A small audio frame classifier, trained from scratch.
Model: 7.51M parameters, log mel input, arch crnn, rnn gru.
Training: batches of 64, held-out accuracy 99%.
Rows from block 2 of a small audio frame classifier, named by matrix and row number. Each number is 200 + 40 x the weight over its row's rms, rounded and kept within 0 to 999. All counts start at 0.
After each channel's rows are labels from the 100 clips, of 14976, where the channel reaches its highest value: "peak on" is the class under the peak. Only what is clearly more common there than usual is listed. The data: synthesized solo parts of chorales (CocoChorales).
# conv: width-5 conv (model.blocks.2.conv.weight, 192x192x5, each kernel summed), inputs 96-191

conv.99,223,200,200,200,194,200,239,197,211,200,168,184,200,172,200,231,200,226,228,183,136,163,200,176,193,185,197,233,200,257,154,221,149,269,215,170,221,200,173,149,229,233,305,362,234,172,168,200,174,178,227,220,161,224,152,174,222,173,209,178,200,327,200,200,222,244,227,136,201,258,223,175,157,200,200,138,148,200,222,150,185,224,200,237,197,255,200,211,232,200,101,202,145,200,232,287
peak on: C#4

conv.83,200,180,200,225,175,245,200,241,166,188,175,200,160,200,200,253,122,236,182,228,241,167,139,273,277,148,232,231,220,200,170,210,140,232,200,192,200,195,200,224,227,219,152,138,159,175,186,179,156,255,200,200,254,248,220,186,200,200,217,158,163,220,266,234,253,214,149,173,249,149,174,200,176,209,200,180,223,270,273,191,145,215,140,166,199,200,212,258,275,246,219,218,157,150,200,158
peak on: D5

conv.66,200,165,229,148,166,173,312,83,239,161,219,251,186,186,195,204,185,233,182,184,155,218,166,196,186,201,160,163,200,273,224,112,200,229,226,166,260,208,161,243,156,200,120,153,160,246,200,215,121,141,250,223,176,218,242,148,173,223,200,200,217,204,181,262,200,200,201,228,184,346,240,181,161,175,170,238,164,227,124,190,257,256,200,200,289,200,223,192,200,200,200,161,265,223,119,224
peak on: C4

conv.160,153,186,200,221,221,246,220,174,200,220,203,218,252,141,219,176,178,185,148,231,146,207,174,215,200,207,242,200,169,214,83,210,200,241,142,172,200,236,209,200,222,200,248,200,200,191,200,175,227,169,122,242,194,140,179,200,159,244,191,200,256,221,206,171,225,208,243,267,154,200,181,173,200,175,215,200,205,195,294,243,227,182,207,236,181,176,88,123,234,161,139,179,199,226,147,194
peak on: G#4

conv.171,168,119,258,199,132,228,200,243,200,200,208,210,223,297,244,200,256,200,207,253,266,246,167,193,200,167,218,200,158,200,200,229,200,171,220,210,229,151,246,152,200,200,200,137,180,215,230,206,219,190,139,229,200,200,200,233,120,168,200,160,146,230,280,151,200,200,267,200,302,221,225,265,117,242,179,219,202,180,173,178,200,206,164,172,200,200,290,230,90,186,223,119,200,233,200,200
peak on: F4

conv.27,156,116,254,257,191,186,173,200,139,201,269,200,200,260,175,168,192,229,200,222,232,174,200,217,185,234,177,232,156,211,179,200,153,193,251,221,200,221,238,231,157,240,236,175,243,200,129,230,174,226,193,214,235,224,200,174,200,203,172,259,174,190,153,220,200,225,200,358,169,206,227,245,182,179,189,166,165,156,179,200,263,218,200,268,209,228,147,200,241,201,170,200,132,200,198,280
peak on: E5

conv.9,200,215,207,143,219,154,135,198,166,230,179,200,159,181,210,232,153,225,121,236,166,177,200,243,165,112,235,201,181,189,198,258,173,170,201,160,236,200,224,168,200,200,243,258,184,189,250,230,177,200,255,197,171,200,169,174,234,190,200,192,200,273,200,200,210,251,191,290,247,311,240,135,211,143,215,298,261,234,142,243,137,188,175,232,228,200,68,160,190,216,182,208,232,119,220,199
peak on: silence

conv.87,223,229,220,280,213,130,181,199,231,251,172,247,259,143,276,171,222,219,232,221,195,224,176,234,223,257,175,200,242,170,242,210,203,346,180,159,180,253,197,172,200,172,248,233,217,200,185,175,158,237,195,124,230,181,197,179,253,205,162,218,259,176,185,200,216,162,200,246,151,175,214,265,200,235,275,200,211,165,259,299,200,122,200,138,280,200,175,224,130,200,200,171,200,190,236,162
peak on: C4

conv.65,180,97,131,227,227,205,226,230,182,200,177,259,183,302,173,256,173,307,158,228,168,200,173,224,200,176,200,234,219,203,169,222,200,317,204,200,231,208,200,161,153,218,200,231,233,252,208,176,210,169,169,200,222,274,124,200,188,213,87,247,217,253,200,175,186,200,245,132,200,257,200,210,195,130,197,252,227,246,200,262,163,234,238,221,200,229,146,188,200,265,154,162,169,179,200,253
peak on: G#5

conv.130,257,200,126,114,121,229,320,200,231,200,175,110,149,211,235,220,226,293,200,159,200,267,159,237,200,128,165,239,200,196,216,156,200,241,199,200,156,251,175,174,220,228,238,171,200,250,211,200,146,200,169,198,253,310,195,167,174,207,224,119,223,200,200,106,213,183,159,225,202,200,245,240,208,162,169,168,224,213,116,239,151,185,150,200,223,200,252,134,240,200,191,206,145,170,172,200
peak on: silence; A4

conv.20,290,261,260,223,244,200,183,151,200,175,227,226,177,230,204,155,148,192,168,181,148,200,95,170,200,172,211,200,174,241,233,260,197,200,200,199,197,202,235,209,165,200,191,235,236,200,243,195,169,214,177,114,144,226,222,122,256,230,153,205,200,223,174,286,217,200,173,321,200,140,125,246,149,200,200,184,200,200,241,148,217,195,236,200,239,200,227,176,203,204,184,178,200,169,209,144
peak on: G3

conv.170,200,200,135,146,231,200,186,200,179,200,135,172,157,200,200,277,240,283,236,163,169,239,198,207,200,175,234,162,179,271,221,218,252,148,172,200,154,249,236,200,233,213,269,245,202,229,158,200,169,219,216,245,200,200,206,200,224,232,189,120,200,245,133,159,200,191,244,109,183,221,178,207,200,181,151,166,168,174,184,246,134,276,225,256,200,271,231,237,254,224,214,171,198,225,163,160
peak on: C#4

conv.127,182,147,248,200,200,200,166,200,190,157,257,144,195,248,165,167,240,242,159,181,229,260,183,191,200,186,176,225,221,228,183,155,200,204,136,201,260,200,211,182,189,147,188,180,200,200,125,242,200,200,280,223,176,267,173,172,172,199,231,182,156,194,125,200,223,178,200,220,201,238,258,202,180,310,171,165,158,215,250,219,217,127,151,185,200,150,149,164,200,211,148,227,172,130,141,199
peak on: silence

conv.98,194,172,168,193,210,202,228,168,168,175,200,222,243,313,200,197,282,265,200,172,168,146,200,142,255,297,200,233,152,224,173,190,234,227,211,153,191,177,227,219,200,234,230,181,176,226,179,226,287,218,271,224,179,222,181,174,200,201,258,234,174,163,214,154,255,238,200,183,279,157,179,177,217,258,200,160,174,166,182,169,117,294,136,198,149,255,150,216,140,223,170,200,224,173,200,213
peak on: D5

conv.31,214,235,177,250,232,200,171,261,245,200,232,115,236,160,153,256,216,167,200,210,200,153,202,108,208,200,206,193,181,166,126,159,153,173,163,200,231,200,200,200,200,166,179,200,181,309,173,231,217,200,202,80,200,269,225,200,89,200,179,251,200,168,200,175,219,178,200,200,224,151,248,217,266,232,173,200,154,203,235,247,130,200,201,221,200,200,226,200,205,200,248,249,200,200,223,180
peak on: G#5

conv.117,200,210,235,152,169,241,227,200,193,164,162,162,265,189,200,246,179,227,232,137,200,222,155,200,252,177,200,97,195,153,233,147,182,262,200,200,174,175,200,209,200,291,176,173,173,200,149,200,161,251,301,194,200,200,200,148,170,255,200,126,236,242,104,200,204,200,200,160,263,265,272,227,210,240,121,200,257,192,209,236,257,200,179,181,227,273,200,198,158,241,260,248,315,200,200,239
peak on: D5

conv.48,218,246,150,148,190,151,200,201,175,220,147,200,163,185,218,226,239,179,200,200,169,164,278,181,200,97,191,187,200,319,219,200,146,200,155,224,169,180,200,147,171,268,274,133,138,235,200,164,163,183,328,200,205,166,155,172,110,215,227,177,200,200,200,265,200,180,269,215,200,222,200,262,136,200,256,135,200,178,199,200,243,162,200,164,224,314,164,200,200,281,173,200,254,200,174,226
peak on: F3

conv.164,202,161,195,241,166,202,103,225,61,231,248,194,169,217,182,221,167,226,180,271,162,170,174,200,161,241,275,174,275,196,193,244,180,190,165,176,230,230,200,309,282,189,185,183,200,221,223,161,247,197,208,223,166,120,253,212,192,153,197,291,200,155,217,182,181,226,99,217,200,224,226,203,242,246,144,200,280,248,200,227,160,200,243,251,200,165,174,150,200,200,177,163,212,227,265,200
peak on: G#5

conv.90,192,221,200,159,165,200,217,269,200,217,256,145,226,166,207,200,171,200,191,207,272,200,200,161,233,131,200,107,252,233,249,124,126,200,156,255,222,231,201,237,200,151,293,220,226,97,175,163,169,184,236,230,244,238,119,215,200,211,209,200,226,200,172,184,98,217,183,152,230,170,200,205,166,165,181,187,285,134,181,200,200,159,158,168,200,215,200,123,200,148,244,257,233,179,200,96
peak on: G3; silence

conv.92,171,117,135,200,276,200,271,200,142,144,224,177,200,156,174,186,200,249,124,174,200,200,239,84,148,253,174,238,242,229,235,200,200,267,186,200,187,227,200,194,230,188,265,289,267,188,217,164,175,221,195,285,214,187,200,200,262,170,200,231,266,200,200,174,231,200,174,170,239,247,200,200,200,175,175,160,159,163,284,159,200,248,170,281,164,200,200,261,82,232,242,200,175,200,184,177
peak on: C#4

conv.135,246,200,197,140,272,265,167,167,169,197,263,258,255,152,111,123,231,269,224,172,249,152,154,232,200,179,227,118,200,200,207,196,217,107,201,229,140,200,161,209,224,200,165,93,232,196,129,253,200,299,200,200,174,273,200,90,300,200,185,149,156,240,135,157,223,230,175,277,200,182,165,173,142,173,206,166,200,181,200,152,165,137,160,227,230,141,163,207,198,191,190,225,137,146,221,213
peak on: F#3; G3

conv.187,181,217,236,200,242,121,208,216,250,200,222,200,328,218,223,169,246,237,200,177,128,159,108,302,243,267,236,183,163,161,174,213,261,241,210,272,192,225,163,181,200,128,194,231,251,166,233,233,194,220,144,193,153,154,129,203,200,217,170,291,200,179,138,173,159,178,237,160,173,200,168,229,200,241,231,200,252,225,164,166,220,138,192,224,144,183,200,144,234,154,185,200,173,262,244,239
peak on: G4; F#4

conv.144,200,200,295,84,160,262,222,200,206,180,169,259,179,174,200,136,291,179,170,200,224,147,165,188,246,208,186,196,162,132,217,174,143,268,179,156,200,200,200,219,200,235,161,220,168,219,236,235,165,261,215,195,200,200,235,194,200,240,217,246,238,178,153,225,295,211,165,182,167,162,101,209,182,191,216,200,193,84,179,107,200,229,228,237,200,195,165,259,160,239,167,200,200,137,200,183
peak on: silence; E5

conv.133,158,135,200,195,220,169,121,200,182,186,220,200,200,241,131,173,200,200,217,294,172,128,286,216,228,254,184,200,162,143,273,163,199,131,197,259,200,223,208,223,250,200,247,156,263,186,149,168,231,174,227,185,151,173,182,185,233,147,200,250,195,301,200,223,195,268,172,200,253,95,220,186,225,200,199,145,238,227,200,299,168,200,310,156,262,116,191,255,259,214,163,221,216,235,242,197
peak on: F#3

conv.124,200,206,200,211,200,179,222,230,180,153,229,200,231,232,172,240,222,221,172,255,221,166,233,198,200,139,148,171,187,273,179,202,196,173,200,179,184,216,254,233,227,200,261,282,225,159,154,211,63,200,174,160,200,288,239,252,173,164,200,128,283,251,128,200,219,240,214,200,200,239,289,189,232,272,168,176,200,197,225,234,172,275,135,245,242,156,160,138,221,236,200,175,216,290,173,171
peak on: C4

conv.22,200,148,200,166,200,238,160,163,194,166,169,173,148,233,239,234,112,167,198,180,200,206,224,230,117,199,190,246,127,230,200,238,175,317,225,191,277,188,157,252,200,194,192,260,161,225,200,177,167,190,216,200,200,257,155,282,165,232,192,237,207,175,200,200,184,188,175,200,185,202,144,200,182,124,138,267,200,231,167,105,232,177,222,161,169,200,235,202,246,200,234,203,171,127,123,202
peak on: G#5

conv.21,164,152,263,200,225,160,236,168,200,200,123,200,227,145,231,200,173,158,168,198,183,200,239,200,268,162,229,242,205,131,194,263,141,188,227,201,200,203,177,211,200,117,199,200,114,165,191,199,200,200,158,188,247,212,234,200,202,163,240,176,200,194,169,205,181,228,200,171,140,161,200,200,200,278,72,184,228,318,200,174,104,241,163,222,143,239,236,153,193,199,200,200,169,236,243,168
peak on: D#4

conv.120,220,168,191,180,200,95,200,154,200,220,200,248,246,265,200,200,234,264,246,200,200,263,211,142,281,240,230,200,200,200,222,197,147,200,200,200,200,200,167,185,261,175,224,200,152,219,200,183,177,164,184,232,144,172,237,261,280,208,208,200,249,202,171,195,182,177,200,221,151,158,156,127,284,200,230,254,125,273,200,200,200,187,206,232,169,180,200,156,200,200,173,245,169,160,219,292
peak on: G4

conv.13,120,212,274,200,257,184,243,252,233,190,173,200,200,156,200,200,219,163,212,214,236,200,205,169,245,200,240,200,156,279,170,217,200,160,223,153,168,200,155,141,199,200,200,224,223,232,209,146,200,239,189,171,180,270,231,174,226,256,200,154,240,221,194,232,173,200,158,238,200,157,209,228,171,256,200,200,231,177,269,200,177,157,200,206,177,187,170,196,243,171,231,191,204,164,169,160
peak on: silence

conv.25,259,226,200,180,167,178,154,200,204,162,169,222,214,172,200,170,269,174,134,234,215,138,213,224,168,269,114,203,238,218,237,223,173,229,220,170,170,156,177,125,200,211,200,124,243,177,121,172,266,163,178,175,281,236,229,260,232,200,227,200,200,200,270,210,221,222,188,170,200,131,208,122,248,179,163,221,173,173,194,200,310,182,200,290,252,211,281,224,224,252,141,200,222,155,188,166
peak on: E4

conv.138,274,174,200,200,200,158,115,200,247,233,260,200,246,167,247,225,240,200,200,178,237,146,265,152,239,178,247,175,236,200,248,175,172,225,114,200,166,113,219,119,232,257,191,200,240,231,200,200,200,268,145,218,213,203,206,195,254,225,217,173,222,200,218,197,177,295,200,258,167,200,232,209,254,122,171,146,275,228,233,217,221,199,185,175,200,200,200,139,217,158,270,188,193,200,177,104
peak on: G3; G4

conv.46,167,200,216,182,175,168,276,200,242,194,93,278,167,200,200,241,272,161,144,215,184,178,168,190,186,176,166,234,241,155,117,200,233,234,216,140,172,200,200,166,218,145,180,120,195,231,235,232,226,221,214,176,282,198,229,238,183,258,232,146,175,225,310,226,177,155,149,148,220,200,251,166,234,202,200,200,199,171,163,200,227,239,244,134,181,291,200,321,170,162,166,161,226,174,221,125
peak on: E4

conv.140,153,88,203,193,111,148,200,195,225,238,200,165,174,238,200,200,216,203,170,251,197,180,160,229,172,200,225,182,185,184,201,214,235,217,183,200,210,254,117,182,220,200,194,202,200,182,234,200,193,290,257,173,150,258,200,232,237,185,228,186,121,179,238,118,200,180,161,172,172,219,236,181,249,207,211,182,200,179,146,218,300,200,121,152,196,223,263,168,200,113,196,175,304,264,235,226
peak on: E4

conv.104,200,200,140,174,145,226,164,187,157,200,311,151,211,204,245,173,138,199,200,171,190,200,175,148,248,200,251,241,205,127,212,242,179,234,167,200,238,200,158,155,238,143,119,200,200,223,200,183,200,156,217,223,223,168,244,183,200,127,264,200,99,207,200,237,200,227,181,143,213,123,200,233,200,239,200,150,198,158,217,150,208,164,142,173,250,286,190,177,234,259,130,178,232,176,243,137
peak on: E4

conv.57,230,200,178,216,309,227,151,149,179,192,230,224,265,200,235,173,161,150,166,163,188,133,246,157,199,213,176,274,200,178,200,200,136,232,180,214,227,193,182,266,218,211,155,142,250,210,114,254,224,179,148,203,159,200,257,287,117,180,303,200,143,221,200,192,217,173,103,177,226,200,200,146,249,146,183,176,200,166,188,250,197,197,194,147,200,200,240,100,152,142,200,200,176,263,156,154
peak on: G3

conv.167,153,221,242,178,196,180,200,255,195,168,200,247,151,174,203,246,225,200,141,229,227,207,200,258,276,214,266,224,146,188,200,220,177,238,148,179,234,228,328,225,205,200,189,200,172,125,226,129,176,163,131,200,166,183,202,170,200,156,226,343,211,168,185,200,187,230,222,200,200,277,182,142,168,246,218,236,115,200,200,200,224,200,190,200,224,251,272,133,251,237,192,131,153,185,261,168
peak on: E5; C#5

conv.37,205,227,315,149,184,230,200,219,232,168,200,178,194,290,200,202,247,251,276,200,200,179,200,174,143,249,177,276,127,248,173,234,239,168,237,287,197,170,228,214,188,148,185,177,196,216,279,200,161,198,166,164,262,208,194,150,200,260,237,274,200,180,200,200,218,287,212,226,230,143,148,190,165,276,285,129,176,132,240,169,244,183,182,237,174,293,171,200,132,142,200,179,187,210,239,177
peak on: F4

conv.16,245,221,175,258,159,209,242,206,179,265,175,217,176,171,173,216,200,174,215,175,125,200,200,247,271,194,228,200,162,241,174,242,281,200,198,200,200,219,194,200,172,245,233,172,200,172,159,158,147,216,200,249,131,226,299,235,175,172,231,229,170,277,233,231,235,200,173,200,168,236,181,212,223,229,200,187,175,181,157,239,270,147,173,205,238,200,259,219,193,172,200,282,201,177,170,254
peak on: F3

conv.91,254,200,225,142,311,200,243,282,172,166,200,200,220,200,212,105,217,116,237,150,254,154,269,224,200,189,200,200,138,216,222,264,200,131,201,254,200,170,200,241,209,200,160,174,200,129,249,200,158,200,200,137,233,100,205,218,223,186,183,239,197,200,146,147,235,200,157,237,217,171,242,237,177,171,179,233,192,220,237,168,200,261,233,218,168,182,144,181,202,191,200,276,258,198,200,212
peak on: D#4

conv.178,222,175,202,150,200,200,266,200,200,170,288,185,200,183,200,200,200,86,209,123,199,200,281,207,166,163,250,172,200,178,211,200,239,194,200,154,245,225,173,182,239,198,235,299,255,162,111,201,263,174,200,163,184,196,324,178,200,200,229,205,237,228,116,200,200,171,201,284,200,165,200,157,133,173,132,166,220,124,208,229,200,145,200,200,167,206,135,239,163,226,200,234,200,146,200,192
peak on: D3

conv.158,237,177,224,284,168,280,260,185,172,278,200,252,173,122,171,170,200,229,218,224,200,189,172,190,200,248,240,239,200,200,179,246,152,227,238,188,271,129,141,200,137,200,213,215,253,275,200,235,226,235,160,147,219,238,178,243,221,200,149,175,240,200,200,163,200,179,181,174,150,223,168,163,200,222,246,238,200,147,255,165,229,200,201,167,200,276,260,222,200,157,155,131,121,153,201,233
peak on: G#5

conv.106,187,177,290,238,225,264,181,180,221,158,200,200,121,184,176,196,290,108,172,163,200,117,200,169,200,151,215,168,141,226,220,229,220,226,260,162,228,200,200,181,261,133,91,171,200,200,156,235,202,210,163,180,206,200,144,156,173,233,167,262,177,215,184,118,185,226,156,292,278,174,177,148,221,244,207,232,146,200,143,132,211,194,252,123,242,235,199,200,200,221,188,224,144,245,222,221
peak on: F4

conv.23,209,218,274,249,270,152,173,173,238,231,200,321,298,142,133,142,213,138,242,167,200,238,209,254,139,198,200,254,175,200,179,180,133,256,208,189,179,178,200,167,207,217,180,177,70,159,200,221,170,234,168,198,200,175,184,225,158,200,203,200,184,154,159,200,274,200,221,249,185,139,224,221,159,276,218,200,194,298,162,175,177,198,148,151,181,166,171,200,176,209,130,200,242,277,169,139
peak on: D#4

conv.188,200,144,219,200,180,200,250,180,113,175,200,192,177,143,230,248,200,287,260,171,110,196,167,137,166,261,228,151,178,106,246,161,197,240,166,246,196,231,185,155,241,200,160,220,232,146,225,168,245,146,200,251,200,178,199,236,200,192,188,188,154,200,243,265,92,233,183,216,167,206,148,257,167,157,165,200,154,200,157,128,215,200,200,255,145,200,238,227,220,229,185,213,165,178,144,228
peak on: D5; D4

conv.121,200,200,264,180,200,220,169,218,177,191,178,166,255,184,224,166,186,200,222,180,301,248,258,179,227,200,232,280,200,180,200,229,215,200,232,200,200,175,145,207,154,249,159,224,221,246,219,203,126,314,157,161,219,228,265,270,269,216,245,182,160,244,222,205,200,201,240,223,176,170,258,225,177,151,180,228,252,223,155,266,161,225,200,261,179,200,249,244,200,94,251,232,262,253,165,181
peak on: D#4

conv.45,206,161,229,225,205,154,200,194,238,245,229,200,229,200,350,197,159,200,245,112,262,250,177,200,300,200,176,186,219,228,146,200,203,179,175,200,237,167,200,185,155,200,200,234,130,200,173,196,202,198,198,274,263,201,219,224,214,303,227,233,264,245,200,223,175,272,263,218,173,176,240,120,226,193,276,218,200,215,200,227,248,200,179,200,217,276,171,173,231,226,164,253,221,126,181,166
peak on: silence

conv.134,150,162,196,200,200,184,220,200,201,149,197,200,200,200,200,207,200,101,171,253,241,166,259,202,125,221,242,190,157,144,145,290,180,234,218,148,173,200,165,166,153,223,200,78,159,222,247,214,265,159,217,225,172,163,198,216,225,256,248,164,200,200,196,175,200,215,283,197,269,160,168,213,145,182,237,103,171,200,160,172,181,210,195,204,188,200,282,168,200,173,267,148,200,181,253,200
peak on: E4

conv.51,201,253,177,261,200,200,180,182,223,230,216,197,200,270,167,226,188,66,222,221,158,203,151,214,177,210,228,283,156,134,259,232,200,191,200,150,180,200,173,200,265,200,231,256,178,200,196,175,167,180,177,146,154,242,200,200,200,174,218,155,221,195,153,173,185,165,163,204,258,152,319,228,112,205,165,226,183,260,155,157,136,171,200,146,164,146,174,229,260,123,233,206,200,235,198,144
peak on: D3

conv.28,178,180,123,200,268,241,200,200,82,180,228,200,280,174,196,182,200,236,204,166,223,200,226,220,280,229,261,200,200,249,261,194,111,179,223,176,194,170,200,163,209,120,230,200,147,231,200,179,247,248,200,200,176,119,204,193,223,200,261,279,243,168,182,295,222,170,200,283,226,200,228,167,221,229,200,179,177,188,224,230,200,236,142,200,193,234,226,200,181,220,238,224,238,174,208,230
peak on: G#4

conv.176,204,188,167,135,187,192,186,170,254,181,200,307,197,202,147,227,200,192,199,176,176,250,200,171,207,169,165,162,178,275,197,167,140,237,164,184,172,278,216,200,220,200,200,200,242,221,210,266,242,190,240,183,231,200,255,185,107,152,182,98,154,245,170,186,213,178,145,138,180,252,221,190,201,233,151,228,200,200,193,246,228,200,164,200,200,181,266,271,148,264,194,177,129,200,182,127
peak on: F#4

conv.95,272,200,170,221,200,192,155,200,227,226,251,200,200,137,127,134,233,147,200,163,254,285,200,72,230,87,271,157,227,200,200,200,200,200,228,140,228,200,267,200,136,234,200,217,255,252,236,159,202,222,168,138,200,129,200,149,200,163,165,232,195,220,148,123,200,281,131,200,206,200,243,195,179,143,229,165,200,200,150,266,287,204,217,279,200,200,200,291,209,164,204,200,200,198,217,200
peak on: F#4

conv.94,200,269,169,200,245,200,180,203,200,200,229,200,139,148,177,242,117,176,200,228,272,253,117,184,176,218,234,122,218,192,200,279,238,200,133,183,187,222,231,178,178,246,131,234,168,145,200,169,266,200,122,226,222,174,194,200,265,259,200,172,122,200,200,220,146,234,242,246,200,200,148,183,223,155,265,221,200,145,200,200,219,146,236,209,182,136,171,200,163,200,200,133,186,224,140,81
peak on: E4

conv.181,200,198,116,200,221,239,200,145,271,217,154,200,157,200,191,221,153,152,235,197,166,235,184,149,184,260,176,103,218,237,183,155,189,171,256,179,233,299,219,247,291,200,282,263,212,200,218,152,200,256,208,200,258,200,264,169,196,167,91,200,172,200,222,223,278,200,200,197,138,200,179,200,197,184,200,186,173,253,196,175,174,182,142,197,136,231,236,161,177,236,216,160,184,174,181,200
peak on: C#4

conv.6,173,194,225,153,200,172,253,155,191,226,206,122,237,215,157,255,200,181,174,261,253,200,200,229,244,191,172,200,165,201,226,212,198,178,155,200,198,200,152,189,185,201,166,178,246,200,245,200,235,232,172,231,159,200,237,222,330,247,174,186,243,241,227,242,170,224,157,123,215,206,219,117,210,218,212,200,287,155,202,216,200,121,177,179,225,171,171,156,200,140,191,174,200,122,129,102
peak on: G3

conv.82,185,200,151,232,195,282,222,200,221,209,199,215,229,224,234,176,200,158,146,200,140,177,200,178,227,224,200,258,240,175,203,200,292,279,200,176,177,196,146,178,157,233,200,183,152,200,244,165,180,200,140,255,171,171,219,198,199,246,212,223,254,197,168,268,217,200,200,240,155,179,85,236,237,142,318,129,153,148,223,286,278,242,295,177,200,200,159,221,202,184,200,233,194,295,231,275
peak on: G#4

conv.30,200,178,107,200,180,119,200,208,209,228,223,200,200,200,200,221,169,166,200,174,140,148,210,200,228,258,238,200,277,165,211,246,170,164,116,165,170,172,260,253,88,351,200,201,200,152,171,231,180,200,206,176,205,218,238,166,230,245,282,200,190,142,176,185,268,234,198,192,225,235,229,200,265,181,152,228,119,188,200,200,259,155,200,180,229,220,266,252,223,200,225,254,183,134,246,139
peak on: D5; F#5

conv.183,200,200,161,187,175,166,213,166,173,178,250,161,172,249,200,200,236,137,179,180,99,156,170,138,171,257,235,186,157,172,242,200,240,171,200,187,110,164,234,262,200,234,149,251,259,200,188,362,271,200,226,144,200,200,170,200,238,227,249,232,173,200,200,303,231,174,200,120,200,142,173,210,162,197,200,169,139,200,200,177,134,153,135,207,227,172,130,268,187,156,226,275,158,175,200,221
peak on: D3

conv.86,149,212,284,239,167,188,143,200,231,160,124,243,181,200,230,253,200,222,242,200,200,200,241,140,219,200,242,220,200,272,229,138,200,221,306,200,200,175,214,251,200,209,218,200,150,233,224,245,153,166,118,173,157,238,122,179,200,230,118,165,202,200,200,200,200,199,183,176,187,146,207,192,200,200,193,200,178,192,184,183,171,249,161,175,226,200,243,240,229,165,254,200,200,216,177,161
peak on: F#4

conv.174,262,204,163,218,209,200,200,200,241,200,241,200,200,205,225,197,183,160,219,139,169,200,135,188,227,152,184,222,216,229,220,133,225,151,177,262,214,178,224,223,176,205,200,172,233,175,261,181,306,215,184,262,220,309,199,200,306,132,235,182,233,149,219,200,200,239,121,261,211,304,169,226,222,147,161,241,200,176,248,137,178,124,151,200,252,176,195,234,200,204,200,176,132,221,116,169
peak on: C4

conv.68,307,196,225,170,146,200,205,218,141,164,182,200,200,151,263,279,212,206,200,280,199,200,200,203,238,181,246,165,200,224,256,293,233,228,211,157,174,200,231,149,211,235,249,141,226,225,193,233,194,178,162,224,200,179,306,109,200,166,200,192,163,163,255,228,174,169,229,182,223,236,236,204,172,242,142,194,234,230,150,134,171,236,194,153,241,181,218,149,224,192,142,229,163,157,209,140
peak on: G4